Rows from block 8, named by matrix and row number. Rows with one number belong to one channel. Each number is 128 + 24 x the weight over its row's rms, rounded and kept within 0 to 255. All counts start at 0. After the name is the row's rms in percent of the matrix's.
# convs1: grouped (4 groups) 3x3 conv (model.blocks.8.convs.1.weight, 192x48x3x3), inputs within the group 0-6, a 3x3 kernel for each
# convs2: expand pointwise conv (model.blocks.8.convs.2.weight, 384x192x1x1, transposed), outputs 0-63
convs1.78 103 [108 131 135 111 176 157 162 135 128 135 177 134 115 116 114 108 163  97 154 101  99 150 129 103 106  99 141 123 132 120 127 122 162 125 101 110 160  90  80 124 126 122 128 150 172 142  97  76 102 132 172 203 115 159 160 119 102 115 103 129 111 128 127]
convs2.78 102 [157 102  82 133 108 152 160 169  93 125 103 131 127 174 149 145 124 171 128 106 122 134 143 173  92 143 138 152 114 119 112 117 132 122 135 101 102 112 114 128 170 155 101 125 149 202 116 100 159 122 161 152 125 118 121 127 139 140 140 131 109 118 130  96]
convs1.79 101 [108  83 135 105 142  92 136 145 154  98 147 122 130 134 146 158 136 116 150  90 120 124 122 141 113 175 125 133 128 141 129 121 128 158 153 149 162 101 120 141  92 123 173 182 143  75 126 122 182 161 146 121 127 102  93 133 106 158 131 119 158 106 150]
convs2.79 099 [143 139 113 141 127 149 125 141 154 139 114 117 115 128 141 108  90 144 125 117 139 133  97 124 145 128 113 178 158 112 116 205 158 172  65 113 152 146  89 146  79 140 131 145 113 110 129 105 146 117 129 149 131 102 105 113 129  78  90 132 162 111  93  76]
convs1.80 107 [134 144 102 148 140 104 148 123 105 121 113 169 169  94 145 121  96 145  88 123 158 115 146 211 148 168  60 124 115 165 144 129 110 138  94 125 123 121 189 117 116 130 103 131 101 141 210 145 110 110 124 118 137 108 125 110 145 154 149 121  99 123 111]
convs2.80 107 [135 150  99 149 143 127 129 125 104 136 101 105 144 172 118 151 123 180 152 137 151 122 125  65 142 120 136 145 108  81 169 134 135 137 159 101 166 161 127 134 131 107 108 104 114 110 108 149 152 124  83 148 173 106 130 138 126  96 142 161 168 140 144  86]
convs1.81 107 [151 162 133 117 171  94 112 140 124 116 154 132 168 150 122 124 102 122 101  82 158 106 136 145 110 146 131 133 111 137 126 134 114 109 150 122 141 127 157 105 161 119 116  80 104 117  93  97 138 139  93 184 114 109 113 154 135 107 143 153 118 142 102]
convs2.81 104 [105 127  97 104 146 117 165  88 117 126  97 156 111 135 121 134 142 108 137 122 173 129 154  98 193 119 137 128 169  87 142 109 130 148 114 142 115  93  98 133 159 131 117 155 164 146 131 137 146 125 127 120 141 146 128 126 109 111 100 119 132 103 158 129]
convs1.82 109 [139 151 150 114 102 128 136  98  99 132 135 126  99 115 140 123 127 153 115 123 110 129  97 105 135 141 179 132 131 139 132 134  99 127 127 114 150 220 119 123 157 141 101 115 138 121  95 115 167 140 152 169 153 137 127 143 113 110 136 145 128 124 124]
convs2.82 101 [ 74 160 134 107 153  95 144 126 116 141  94 141 185 165 128 162 133  98 132 103 152 125 107 123 130 130 151 140 144 119 120 142 142 186 113 151 133 143  91 128  88 127 107 140 109 114 133 131 140 106 127 106 114 101 125 115 134 121 107 117 102 116 123 102]
convs1.83 091 [ 86 119 125 130 107 134 135  98 124 113 109  95 164 133 123 104 121 127 129 136 132 137 173 100 169 147 147 168 140 129 133 104 129 132 139 178 137 160  91 161  97 120 112 134 123 142  83 103 141 159  85  98 119 155 115 142 104 144 147 112 105 125 150]
convs2.83 097 [ 95 111 135 105 131  82 178 152 137 137  85 135 121  80  81 100 135 157 107 129 112 163 155 136 117 126 106 134 141 150 151 170 142 131 115 116 127 107 133 149 111  96 144 136 115 131 151 120 107 134 146  98 170 135  68 142 143 106 118 144 142 114 131 110]
convs1.84 107 [114 120 147 125 130 131 163 147 132 151 107 101 113 143 133 148 151 146 150 150  94 124 129 108 176 127 128 126 102 111 120 136 161 123 157 121 163 137 116 135 116 105 111 153 117 178 112 160 141 115 123 109 155 131 119 140 128 113 120 123 130 110  97]
convs2.84 108 [141 112 147 139 108  99 163  77 132 130 119 106 143 120 102 150 155 141 125 131 121 134 160 109 121 117 149 166 141  80 106 117 126 141 113 121 117 112 106 101  89 127 128 148 113 141 103  90 125 141 167 144 101 133 124 144 124 120 147 128 150  85 107 114]
convs1.85 083 [123 150 148 126 164 128 126 143  76 137 116 124 179 122 105 134  86 122 103 134 135 131 108 184 163 154 175 146 148 174  93 151 106 154 121 132 109 111 120 138 160 123 141  98 144 133 137 139 156 111 131  69 118 110 139 117 133 122 107 159 116 144 157]
convs2.85 091 [168  98 109  95  99 121 117 113 108 129 103 142 104 137 135  95 140 144 129 107 131 138 117 103 116 111  89 106 113 132 112 143  87 148 157 131 105  87  76 141 139 115 152 148  99 117 155 116 102 126 110 120 125 165 151 120 134 180  95 142 117 146 152 101]
convs1.86 094 [133 122 113 100 136 129 152 190 132 122 176 110 157 143 121 127 128 156 131 131 147 180 171 123 117 117 111 172 107 111 107 131 132 146 160 170 134 165 102 127 167 152 185 133 105 183 120 111 146 121 134 135 145  93 133 158 120 136 135 120 127 159 157]
convs2.86 102 [121 130 105 139 128 176 116 137 141 101 124  99 107  80 126 107  85 103 135 113  94 143 135 115 183 104 115 152 134 140 102 151 116 152 124 114 107 124 116 127  76 163 111  95 140  86 130 108 170 134 134 159 127 112 142 107 168 163 113 134 127 123 114 104]
convs1.87 105 [158 111 140 174 125 156 146 117 123 178 149 128 144 135 123 106 111 159 129 147 152  79 113 135 123 120 109 140 133  98 131  97 126 153 131 134 105 162 122 127 145 178 100 121 126 118 157 136 149 104 111 143 129 155 109 145 142 127 148  98 105 129 106]
convs2.87 105 [117 130 131 167  97 114 132  91 138 153  61 183 176 149 120 134 126 121 179 117 123 154 126 105 135  89 142 169 162 105 129 127 128 177 135 145 126 124 108 106 141 116 129 148 142 119 128 186  98 100 169 112  86 136 110  85  95 162 124 117  98 117 111 122]
convs1.88 086 [116 150  86 181 161  99 148 130  98 120 106 122  95 140 104 142 139  90 109 134 122 136 141 176 133 122 112 126 168 149 131 133 100 150  83 123 126 151 136 122 159 122 126 106 121 118  96 185 137 115  94 121  96  92 122 153 128 133 155 126 107 140 155]
convs2.88 099 [126 116 142 115 155 112 180 191 136 139 126 156 123 132 132 147 128 103  79  76 121 162 124 111 163 158 104 172  81 110 112 112  98 109 170 168  99 132  69 142  68 158 118 123 165 156 122 120  98 114 106  97 117  94 137 123 139 136 131 119  96 103 125 128]
convs1.89 112 [135 137 117 118 131 123 159 106 125 136 129 106 107 134 143 153 128 162 139  99 148 145 160 154  89 129 132 127 124 128 138 113 135 117 123 114 132 107 108 146 133 141 113 135 195 148 148 140 108  77 118 136 196 113 122 128  94 148 129 131 112 126 121]
convs2.89 103 [132 129 141 110 105 130 120 153 116 120 147 129 132 152 125 144 129 123 126 155 127  82 118 128 126 148 150 110  87 139 136 124 137 155 123 122  97 146 131 130 149 147  82  84 141 108 111 161 114  89 137 142 136 138 151 102  60 121 137 115 161 167 119 102]
convs1.90 105 [121 157 130  99 131 133 164 123 132 139 128 141 154 135  91 119 109 171 108 158 189  90 114 114 152 118 155 127 125 164 141 145 130 138 122 148 167 157 156  77 104 143 122 112 113  86 115 111 171 119  82 131 142 200 107 129 103 111 120 108 146 144 151]
convs2.90 104 [150  72 153 118 115 103 114 156 129 117 112 179 104 108 120 120 159 134 148 131 170 132 117 150 134 109 150 133 152  93 134 115 126 116  97 135 146 120 108 156 155 113 138 145 108 148 123 147 150 112 100 132  92 134 107 136  65 180 142 121 109 129 182 130]
convs1.91 103 [138 149 129 125 151 139 111 134 141 143 141 101 152 165 102 118 149 137 113 134 112 133  79  68 141 139 140 163 105 138 113 141 117 104 116 111 179 136 147 140  82 119 125  94 128 114 124 101 134  95 132 152 151 108 117 129 105 102 125 178 131 143 150]
convs2.91 103 [145 106  95 145 134 128 150 102  95 112  91 112  89 111 137 148 130 117 182 109 139  87 143 112 151  85 125 119 111 123 118 160 134 133 102  93 133 116 143 119 163 119 144  89 104 140 138  82 149 101 126 125 153 134 115 146 148 187 157 153  98  55  85 116]
convs1.92 106 [116 113 122 131  58 158 107 139 126 137 132 105 111 124 152 145 121 122 114 139 121 163 141 105 132 152 130 135 129  95 124 120 109 134 146 109 191 177  99 114 123  75 130 180 161 185 118  85 148 123  88 156 159 146 102 119 114 116 114 137 118 120 153]
convs2.92 096 [147 139  72 121  92 112 138 157  99 125 122 136 122 124 102 141 129  92  84 106 160 113 124 110 125 128  68 127 167 143 103  71 117 100 118 109 152 112 144 111 163 166 106 129  99 139 120 159 116 121 120 125 132 146 118 144 153 170 137 127 123  86 119  89]
convs1.93 100 [ 91 148 122 140 124 133 145 120 102 153  97 141 110 128 118 119 138  79 147 123 115 169 130 112 146  79  98 135 123 194 117 112 104 143 141 133 170 112 143 158 151  97 107  70 146 156 119 115 184 148  69 166  84 154 115 120 112 126 105  91 160  92 122]
convs2.93 097 [128 120 125 137 166 149 115 119 119 116 143 113  66 125 126  79 114 137 123  94 171 121 137 170 129 160 105 139 106 148 150 167 135 106 110 117 140 148  83 121  92 106 109 135 171 113 124 142 106 120 123 142  74  66 103 108 170 147 140 128 172  88 154 110]
convs1.94 090 [106 114 137 129 139 101 133 127 131 112 157 156  91 144 149 171 110 110 103 126 122 154 112 116 180 136 150 104 149 142  97 154 115 131 115 138  77 149  91  90 120 136 149 168 111 143 142 128 163  98 117 157 168 145 157 112 102 168 129 110 130 135  96]
convs2.94 092 [128 187 128 152 128 141 143 151 123 114 112 142 200 118 116  94 129 104 102 101 143 106 130 141 121 138 136 135 152 110 147 145 141 106 145 142 122 125 175 139 139 130 168 145 120 124 114 149 123 107  79 136  99 127 117 129 115 119 132 113 157 165 117 160]
convs1.95 104 [ 95  89 134 126 107 161 100 116 131 119 106 127 141 153 115 134 121  83 110 102  91 127 158 141  74 159 123 135 109 143 170 123 127 126  79 128  93 119 117 170 144  91 184 124 115 131 139 115 165 146  74 138  92 101 132 115 140 111 139 117 148 122 119]
convs2.95 095 [ 88 127 106 147 152 179  73 140 169 124 144 149 106 128 139  97  88  98 118 139 147 170 146 120 129 143 139 140 156 154 101 110 124 119 118 106 112 172 168  90  87 134 137 134 142  95 107 142 102 155 100 165 137  75  81 156 132 121 125 149 113 125 149 137]
convs1.96 097 [157 125 134 131 135  90 130 169 166  84 132 103 149 128 109 107 107 125 184 169 177 134 102 128 120  80 116 113  83  94 101 129 128 118 167 153 124 121 120 100  85 117 127 126 111 152 119  97 126 135 118  92 122 136 118 116  89 152 162 151 145 111 109]
convs2.96 096 [ 90 117 142 152 126 107  89 162 129 120 116 114 110 146 128 153 140 107  93 117 140 125 117 132 145 154 115  88 107 171 133  98  97 203 114 143 140  99 127  93 150 105 130 117 124 131 171 168  77  96 133 163 119 100 125 144  96 129 108 140 143 125 118  94]
convs1.97 094 [129 140 115  91 121 107 131 105 137 147 100 144 148 152 165 151 172  96 130 140 125 140  96  68 152 143  99 108 138 123 130 118 144 106 127 118 137 141 119 111 129 130 118 147  83 125 150 155 150 117 142 132  83 175 164 184 183  78  86 155  90 106  76]
convs2.97 099 [138 104 145 113  85 145 150 127 158 132 124  65  91  95  93 179 123 136 134 130 121 131 171 123 148 139 110 154 155 121 167 175 125 180 151 135 163 137 135 145 169 134 121 134 101 147  98 128  77 143 158  84 130  82  94 138  99 153 100 130 108 145 150 133]
convs1.98 104 [133 149 146  71 111 141 103 127 103 113 138 121  97 150 145 144 178 161 134 101 155 111  97 124 152 140 122 120 147 135 118 152 153 104 114 101 135 113 118 117 124  92 137 111 119  82  90  99 172 125 179 141 125 155 128 161 173 176 143 156  79  86 116]
convs2.98 101 [148 130 114 129 132 177  98 149 144 148 110 154 135 118 131 189 119 126  72 148 164 108 129 100 131 126 101 128 102 106 126 144 122 129 112 104 136  93 118 130 150 130 143 109 152 174  82 145 149 132 186 140  83 147 107 150 127 100 108 113  95 165 150 137]
convs1.99 091 [142 118 108 135 126 143 122 133 113 116 102 123 107 128  55 128 121 111 152 108 127 129  89 169 124 158 143 165 133 123 142 105 105 116 103 105 142 112 119 111 130 109 140 104  77 109 136 135 150  86  77 112 120 106 130 143 147 113  88 130 101 143 175]
convs2.99 097 [149 121 104  96 187 148 139 118 139 134 169 115  84 138 146 147  85 136 156 117 126 113 127  99 114 136 109 119 184 139 154 127 104 131  82 125 116 119 131 110 108 133 121 145 121  87 147 140 138 117  88 113 155 123 123 116 126 107 102 122  98 122 147 138]
convs1.100 102 [141 123 131 103 145 201 125 125 153 114 142 154 143  90 125 108 111 151 111 121 136 198 160  97 166 157 144 162 120 133 127 152 133 109 105 124 139 146 122 113 151 168 125 113 119 121 173 124 147 106 120 113 108 157 149 150 139 120 118  86  97 101 135]
convs2.100 093 [136 128 115 120 115 162 136 114 116 108 150 111 121 115 123 121 155 139 112 124 125  78 147 131 153 133 158 153 147 104 113 121  94 137 107 130 105 110 140 139 158  84 123 168 183 146 128 147 130 148 172 129 111 106 101 143 127 161 108  94 106 139 109 101]
convs1.101 100 [132 149  99 157 161 162 112 114 133 124 103 186 132  82 118 140 130 142  95  96 155 158 164  67 138 135 140 134 115 153 106 132 144 107  91 112  95 150 130 188 124 118 103 139 150 125 108 115 115 113 132 164 141 146 136 145 137 131 118 144 120 155 185]
convs2.101 098 [190 134 141 141  77 123 120 138 106 120 114 107  91 107  98 168 162 147 165 182 119 127 134 130 133 142  92 135 102 135 130 137 123 135 164 158 112 151 109 132  98 170 158  98 128  95  92 163 138 122 142 120 125 152 122 116 131 165 109 162 161 117 146 124]
convs1.102 105 [125 129  72 148 150 131 165 114 132 118 111 122 125  89 127 135 132  97 120 113 119  86 148 150 147 146  98 128 132 141 113 125 116 122 124 164 115 166 139 143 183 137 117 151 111 130 107 102 124 132 117 113 112 133 150 105 140 110 115 149  69 143 136]
convs2.102 099 [168 145 120 124 124  97 158  96 116 134 127 161 118 136 146  98 132 194 112 115 102 160 137 115 133 136 117 128 109 144 124 120 105 128 174 122 148 106 129 123 109  89 112  74 149 107 122 122 117 128 134  83 155 135 133 115  73 114 156 104 126 126 117 119]
convs1.103 096 [130  90 171 115 112 128 135 159 152 144 122 136 109 129 115 130 156 129 174  97  57 120  94 126 126  87  95  92 139 166 116 127 147 127 133 144 136 133  70 113 122 117 133 133 148 114 108 137 114 164 129 119 125 154 149 166 161  93  97 150 116 113 146]
convs2.103 096 [183 139 140 120 157 112 156 116 139 113 112 117  85 114 132 162 111 184  90 125 121 174 157 185 136  95 111 155 131 151 134 116 109  91 103 151 111 156 136 140  88 151 134 121 139 133 100 163 138  84 121  77 140 154 115 164 142  94 101 132 129  83 116 158]
convs1.104 094 [ 96 133 113 139 145 139 144 137 122 171 101 140 163 179 107 129 207 127 142 115 113  94  95 152 126 113 113 143 120 123 141 137 121  96 125 121  78 127 128 107 114  99 124 109 121 105 165 169 150  93 135 166 112 182  94 177 175 116 138 133 134 114 127]
convs2.104 101 [121 148 143  70 120 140 117 133 123  83 178 151  85 165 127  88 110 131 103 118 156 135 177  88 151 126 106 107 117 113 147 125 103 103 162 126 107 120 114 153 136 156  93  85 145 171  86 139  83 142 152  85 185 144  89  73 111 159 120 166 128 143 116 135]
convs1.105 104 [139 115  91 150 125 111 185 127 124 117  98  45 190 146 114 125 159 111 129 135 127 109 125 127 125 123 113  89 126 139 142 126 104 148  68 101 142 100 147  96 130 128 134 112 117 118 138 134 117 147 127 148  97  97 125 140 180 103 120 149 111  66  99]
convs2.105 099 [120 134 127 123 132 106 131  91 167 160 104 134 124 104  84 111 143 137 129 126  99 160 151 100 161 112 176 110 159 143 124 113 104  96 139  89 128 110 135 130 164 138 142 126 148 144 105 127  97  97 110 141 179 141 100 112 129 135  84 156 153 134 172 122]
convs1.106 096 [189 142  93 136 138 159 146 119 112  84 116 130 152 177 107 139 169 107 102 169 192 105 168 149  97 114 140 137 150 130 109 137 130 118 102 131  98 130 120 108 138 118 114 138 112 163 116 110 127 137 171 121 164 104 147 156  84  99 115 160 129  96 135]
convs2.106 103 [101  97 108 127 162 167 146 144 139 114 139  82 150 165 151 147  95 121 119 132 120 154 148 100 128 139 145 146 100 131 142 171 112  97 185 106  61 129  88 138 146 128 129 104 138 120 101 106 130  98 123  97 145  61 104 110 167 100 154 172 103 122 114  93]
convs1.107 079 [117 134 140  84 134 115 109 126 102 144 155 115 142 117 171 164 101 133 137 182 111 164 142 137 143 159 131 139 175 118 111 104 130 105 124 148 133 145 104 112 100 107 117  96 123 144  77 119 161 107 113 105  89 120 127 164 130 135 126  97 142 131 169]
convs2.107 088 [191  98 162  89 140 132 138 153 160  84 144  68 107 136 147 166 146 120  76  67 128 125 147 126 164 113 163 136 147 159 138 149  83 133 121 119 142 109 140 148 143  90 134 145 110 111 130 114 118 104  88  76 112 151  97 130 151 115 112 127 124 126 153 105]
convs1.108 111 [124  99 183 131 185 101 128 127 123 148 159 129 130 152 111  73 109 148 142 124 109 131 116 154 121 125 133 100 132 153 147 131 150 158 116 108 147  90 156  88 104 166 131 146  84 122 135 144 133  97 139 156 133 145  85 115 123 140  89  79 136 133 187]
convs2.108 093 [166 143 150 134 106  95 117 147 112 133 149 158 137 104 121 162 153  95 133 146 117  93 102 149 146 155 123  80 107 112 103 124  96 101 164 129 117 110 125 134 128 146 144 114 165 143 164 183 138 118 126 154  94 103  83 118  98 111 148  83 129 109 122 113]
convs1.109 116 [114 134 111 126 143 144 132 124 122 146 111 106 106 117 133 127 139 159 149  64 131 127 146 139 131 161 183 141 137 173 104 146  91 124  95  65 119 108 129 171 132 119 133 109 162 133  96 135 130 136 131  97 100 124 120 129 112 122 140 122 124 139 106]
convs2.109 104 [113 141 129 116 131 157 107 118 102 134 108 145 142 182 136 112 105 152 124 119 143 108 123 144 126 133 116 154 164 120 142 144 131 157 133 133 122  92 138  97 150 172 136 174  96  84  91 126 126 116  87 166 152 116 162 104  93 130 129 115 137 165 140 151]
convs1.110 098 [114 107 143 114 120 123 152 108 106 126 137 111 144 112 207 150 157 168 169 140 120  68 150  90 124 133 140 151 112 132 121 139 156 124 129 112 163 149 148  91 130 118 138 125 162 137 136 133 102 166 161 154 172 101 108  99 152 101 116 129 127 129 141]
convs2.110 102 [ 77 139  94 137 118 114 115 178 115 105  95 146 144 114 118 115 124 140 118 110 162 180 143 155  80  91 148  94  87 153 112 114 130 129 162  93 112 128 101 157 155 136 156 144 130 146  93 111 149 106 144  70 117 151 118 136 127 184 117 116 121 119 123 126]
convs1.111 099 [ 71 132 182 106 143 111 121 146 142 132  96 127 126 127 124  97 111 164 175 192 140 115 114  89 156  83 111 143 102 116 117 102 156 144 115  92 135 115 103  93 123 115 103 115  93 113 118 143 115 145 126 145 102 137  94 119 101 128 128 196 111 142 142]
convs2.111 091 [108 110 129 140 158 115 133 122 126 129 103 133 160 154 133 190 196 144  95  89 134 112 142 112 177 136 147 103 141 152 161 121 100 108 122  86 132 141 135 113  96 139 125 129 126 111  96 156 120 137 114 125 127 134 150 153 164 107 140 142 112 124 145 113]
convs1.112 105 [137 140 131  75 134 165 136 100 102 137 117 160 101  83 118 131 109 127 125 135 102 101 119 162 149 105 138 138 161 115 121 143 136 134 123 127 127  77 126 133 119 115 119 115 155 123 172 136 113 124 121 131 141  85 182 189 116 148 118 136 172  84  69]
convs2.112 101 [143 137 140 146 131 115 101 115 129 145 108 112 173 148  84  70 118 130 131 155 110 149 122 159 134 140 162 130 109 160 183 168 132 129  93 130  97 117 108 117 104 117 187 104 108 139  94  83  98 125 122  82  49 154 124 140 109 149 137 139 141 106 155 102]
convs1.113 114 [137 102 144 110 135 143 142 126 127 108 129 108 139 141 108 105 122 117 151 186 133 110 105 114 134 107 153  98  71 110 119 138 156 128 155 158 105 144 175 153  98 128  94 134 141 132 116 125 121 122 105 120 137 113 146 123 147  92 134 129 146 144  90]
convs2.113 111 [152 141  93  76 149 102 125 114 113 158 107 112 139 108 129 117 156  83 146  89 115 128 130 116 146 129 159 141 135 129 129 116 111 102 127 141 108 140 122 124 106 144 121 125 109 145 120 120 117 116 114 104  78 135 126 116  95  85 100 121 126 143 149 155]
convs1.114 092 [102  95 131 164 158 131 153 115 140 206 155 192 116 136  93 108  85  97  93 107 120 135 151 164 110 144 120 113 138 108 133  96 126 166 155 136 129 122 143 123 140 134 105 141 103  97 117  72 151 107 155 114 156 136  92 114 120 147  70 125 152 180 210]
convs2.114 098 [150 129  90 155  88 128 108 115 124 132 165 117 154 159 146 143 124 137 146 119 141 136  95 145  92  98 148 132 110 131 101 144 126  82 106 120 182  94 129 173  84 155 149 142 119 145 168 134 140 122 132 194 162 131 134 110 113  71 141 127 160  82  77 102]
convs1.115 109 [108 179 122 108  94 154 164 151 112 136 122 103 131 119 129 140 100 113 146  95 154  86 190 168 128 165  72 139 125  98 134 116 130 140 113 123 124 132 113  84 109 172 130  87  82 139 115 146 156 157 123 130 115 100 130 107 137 139 135 123 108 121 158]
convs2.115 100 [144 127 135 123 113 111 163 137 113 131  86  95 143 111 111 123 108 182 120 146 150 115 129 104 112 134 133  97 102  97  82 135 120 110 149  87 158 115 120 144 141 129 144 118 118 115 107 144  81  92  93 102 139 103 105 103 111 106 137 141 165  84 175 140]
convs1.116 082 [115 110  90 132 132 155 114 168 121 129 159 164 207 148 104 159 177 144 157 134 172 147 145 115 124  80 104  87 111 115 130 110 123 137 138 145  74 130 112  93 129 129 153 137 109 150 112 141 142 129 113 133 160 135 158 165 115 104 168 151 115 130 118]
convs2.116 092 [129 111  82 162 154 122 155 113 113 130 179 114 174 186 131  94 135  97 133 168 136 104 106 126 115 121 161 110 118 146 133 125 173 125 122 166 127 140  95 138 115 102 140  82 146 159 168 126 110 122 139 111 135 154 106 141 127 110  80 123 140 109 112 117]
convs1.117 101 [134 146 142 130 137 110 113  90 147 131 130 117 140 148 128 121 124 121 105 129 101 117 197  98  96 119 136 121 131 120 125 113 135 126 142 127 131 180  89 151 139 114 128 133 163 109 150 161 192 107  91 162 128 137 122 117 115  65 119 113 143 153 134]
convs2.117 097 [166 164 107 138 126 103 145 172 140 132 124 135 120 152 165 144  62 126 146 155 106  93 114 108 118 145 112 150 137 108  63 130 138  79 170 134 117 164 161 137 158 130  94 126 131  90 145 120 160 123 109 141 121  91 120 115 132  83 149 136 107 142 110 146]
convs1.118 090 [103 121 127 133 123 132 115 142 127 137 105  72 117 139  99 163 118 152 131 111 131 133 116 137 156 138 134 124 127 104 100 139 117 104 107 108 155  94 153  61 113 115 119 124 150 155 165 112 114 168 100  90 148 145 161 111 145 114 151 141 108 107 108]
convs2.118 100 [ 90 119 151 107 127 127 108 120 114 142 114 149 128 125 140 131 135 130 142 160 139 135 110 127 102  70 157 137 139 140 132 120  99 181 161  96 110  90  77 162 107 128 129 126 150 120 102 131  91 119 151 126 120 136 118 155 111 110 167 140 131 156 137 133]
convs1.119 108 [111 139 140 134 116 106 136 122 124 119  92 103 147 129 150 103 181 132 138 162  99 156 136 149  83 121 127 110 137 152 117 103 118 152 153  98 154 129  71 101 160 133 126 155 195 118 104 134 127 162 102 147 105 165 116 130 171 147 128 108 127 122 128]
convs2.119 103 [127 103  81 153 165 165 184 138 155  88 142 145 114 127 142 124 105  95 119 115 147 175 120 167  93  80 109 167 121 107 121 145 142 118 156 117 108 141 100 122 162  71 116 110 145 112  86 129 162 164 123 139 155 110 150 131 160 153 123 116  86 141 155 129]
convs1.120 092 [ 97 125 154 122 141  87 112  85 126 174 101 114 130 136 190 127 133 133 126 134 143 112 129 116 132 110  69 124 142 127 112 123 135 144 110 139  86 123 159 127 139  88  95 111 127 117 115 145  91 167 143  95 142 146 124 161 180 107  92 141 125 158 145]
convs2.120 098 [171 115 141 165 119  97 130 112 150 140 156 111 169  75 138 133  92 100  97 140 130 164 123 153 154 107  73 169 168 150 126 133 172 108 122 157 150 104 120 166 161 132  95 112 147 149 142 103 121 140 168 142 148  98 131 115  90 145  97 134 128 101 137 102]
convs1.121 104 [164 106 114 150 122 147 138 159  96 110 122 111 106 111 131 161 139  89 121 123 139 161 156  86 118  90 111  93  99  95 141  98 146 108 165 203 172 114 161 113 161 119 103 151  99 112 105 137 151 148 114 114 108 132 130  90  86 122 125 173 120 167 185]
convs2.121 096 [112 116 165 169  91 110 111 118  78 151 135 109 196 110 123 125 141 120 137 134 141 131 176 154 127 152 148 117 103 148  98 121 107 144 118 127 156  98 126 113 118 115 157 138 127  37 124  88 147  80 116 159 126  81 114  97  93 118  91 107 106 115 110 133]
convs1.122 122 [ 93 139 102  87 153 120 111 106 139 147 133 133 177 123 129  96 130 111  92 150 120 187 110 124 125 120 164 121 137  95 124 117 128 144 105 120 160  99  95 150  12 195  78 215 174 134 129 116 133 130 111 148 105 149 121 118 138 123 129  98 138 110 126]
convs2.122 107 [125 108 108 139  87 104 127 119 117 141 160 112 129 151 119 100 101 149 164 111 126 172 119 178 156 111  85 124 117 106 151 150 109 138 163  91 115 103 140 132 131 138 102 100 129 125 119 132 113 103 140 160 123 127 127 152 138 128 126 110 135 111 147 178]
convs1.123 105 [101  83 133 168 117 119 146 158 133 116 144 114  99 102 163 119 134 138 116 157 144 139 144 123 121  91 119 119 121 105 115 112 133 129 139 122 115 122 160 144 144 146 133 111 117  87 145 126 139 143 115 153 151 147 121 124 136 152 112 153 145 146 139]
convs2.123 099 [114 111 157 133 114 151 136 139 159 125 120 149  78  82 154 143 127 153 102 153 165 145 135 152 122 121 139 191 103  93 110 144 117 151 108 140 147 151 115 125 138 129  65  66 153 106 152 109 128  85 142 147 135 125 184  92  94 139  80 179 133 125 143 145]
convs1.124 115 [ 98 111 139 124 167 113 150 116 134 131 149 159 153 136  76 121 139 143 111 123 114 115 106 149 130 169 146 102 142 145 127 112 119 116 123 125 145 106 107 139 121 201  72 206  77 131 178 120 127 117 149 116 138 121  99 105 116 172 124 135 127  79 166]
convs2.124 105 [136 175 115 103  91 129 111 157 105 122 121 148 122 158 138  91 140 153 104 135 101 138 127 153  99 144 115 140 114 121 118 120 160 157  99 114 142 137 117 134  94 139  91 132 132 126 151 135 125 108 151 189 162 127 139 142 146 131 145 141 182 122 125 144]
convs1.125 109 [153 127 110 141  97 143 126 118 147 114 116  85 115 141 130 160 129  84 107 141 182 152 119 119 123 132 146 154 143 136 129 143 137 159 115 107  73 164 130 186 160 105 157 118 106 132 114 164 139 143 109 145 160 103 140 123 148  99 115 124 108 120 119]
convs2.125 106 [127 180 122 134 138 165 107 177 109 116 146 170 162 106 124  90 142 105 111 134 114 144 108 136 149 103 127 152 139 115 104 105 107  99 133 130 109 142 111 115 121 136 121 141 159 141  93  98  85 116 131 166 166 132  93 100  95 120 101  91 101 112  96 152]
convs1.126 102 [125 174 143 165 130 131 104 141 115 143 130  79 146 138 132  67 106  85 170 137 133 127 114  77 161 132 114 109 110 176 132 112 151 142 158 153 179  57 146 103 119 168 155 193 192 126 132  94 105 127 120 148 150 116 147 108 126 136 132  93 113 105 147]
convs2.126 094 [107 144 128 133 108 114 101 174 148 119 107 138 131 100 110 114 144 108 119 105 197 122 131 145  94 117 180 153 150 137 118 138 141 128  99 125 129 143 150 121  79 164 111 156 142  69 146 164 142 124 148 124 151 174 151 192 142 109 116 121 137 121 118 159]
convs1.127 098 [137 103 140 105 165 117 116 119 144 110 128 171 126 129 162 142 116 149 136  93 129 139 152  74 152 153 125 111 127 129 130 121 141 112 106 112 115 125 123 185 130 106 116 140 151 151 125 121 109 115 108 109 148 106 127 105 110 152  98 116 106 138 126]
convs2.127 100 [140 153 122 119  88 125 108 131 142 101 124 105 140 128 119 152 110 153 113 136 163 158 142  94 175 113 180 154 117 105 127 140  84 116 146 118 137 118 103 130 117 166 109 154 133 140 128  97 126 177 139 131  89 143 106 175 188 148 156 137 109 127 152 132]
convs1.128 102 [107 112 135 138 129 145 144 121  97 127 126  81 115  96 129 111  98 152 134 121 155 141 126  68 135 120 136  87 125 100 147 151 141 150 153 145 144 160 109 118 184  88 140 127 119 126 152 112  94 130 102 161 121 176  93  81 116 113 179 165 137 108 115]
convs2.128 095 [108 158  75 133 157 164 128  68 130 145 138 143 116  68 145 151 119 158 103 115 147 105 133 153 127 131 147 136 144 109 108 120 166 132 129  88 139 168 153 165 114 119 138 135 133 135 155 110 137 128 164 132 150 122 171 138 112 113 104 154 112 108 109 128]
convs1.129 093 [135 177 114 120 114 147  97 130 132 122  93 125 116 162 128 114 145 132 108 159 167  90 138 122 165 111 134 120 100 127 104 132 108 159 103 110 145 177 109  87  94 182 135 164 152 126 108  98 113 125 154 119 127 127 119 136 175 134 124  82 169 108 125]
convs2.129 091 [117 129 126 135 129  83 153 145 123  92 122 160 113 108 110 154 123 114  68 122 103 100 102 115 169 131 113 130 101 106 152 105 152 109 136  91 169 107  85 113 108 108 184  98  78 128 172 113 123 125 137 140 154 125 139 113 133 133  88 120 127 151 146 144]
convs1.130 084 [118 124 138 131 129 140 160 118 105 135  98 151 106 162 151 145 115 127 157 140 120 113 134 132 142 174 132 108 121 130 130 113 148 122 114 103 141 120  91 155 162  81  82  97 120 117 151 113 125 133 114 133 111 127 120 153  91 165 134 111 141 159 107]
convs2.130 098 [134 103 168 125 145 137 107 146 129 143 118 123  69 149 111 129 148 144 123 114 153 168 119 145 142 135 141 106 105 169 134 147 196 135 159 115 118  93 144 133 178 116 160 157 123 159 172 175 108 142 116 134 146 157 103  96 119 120  89 139 165 144 143 124]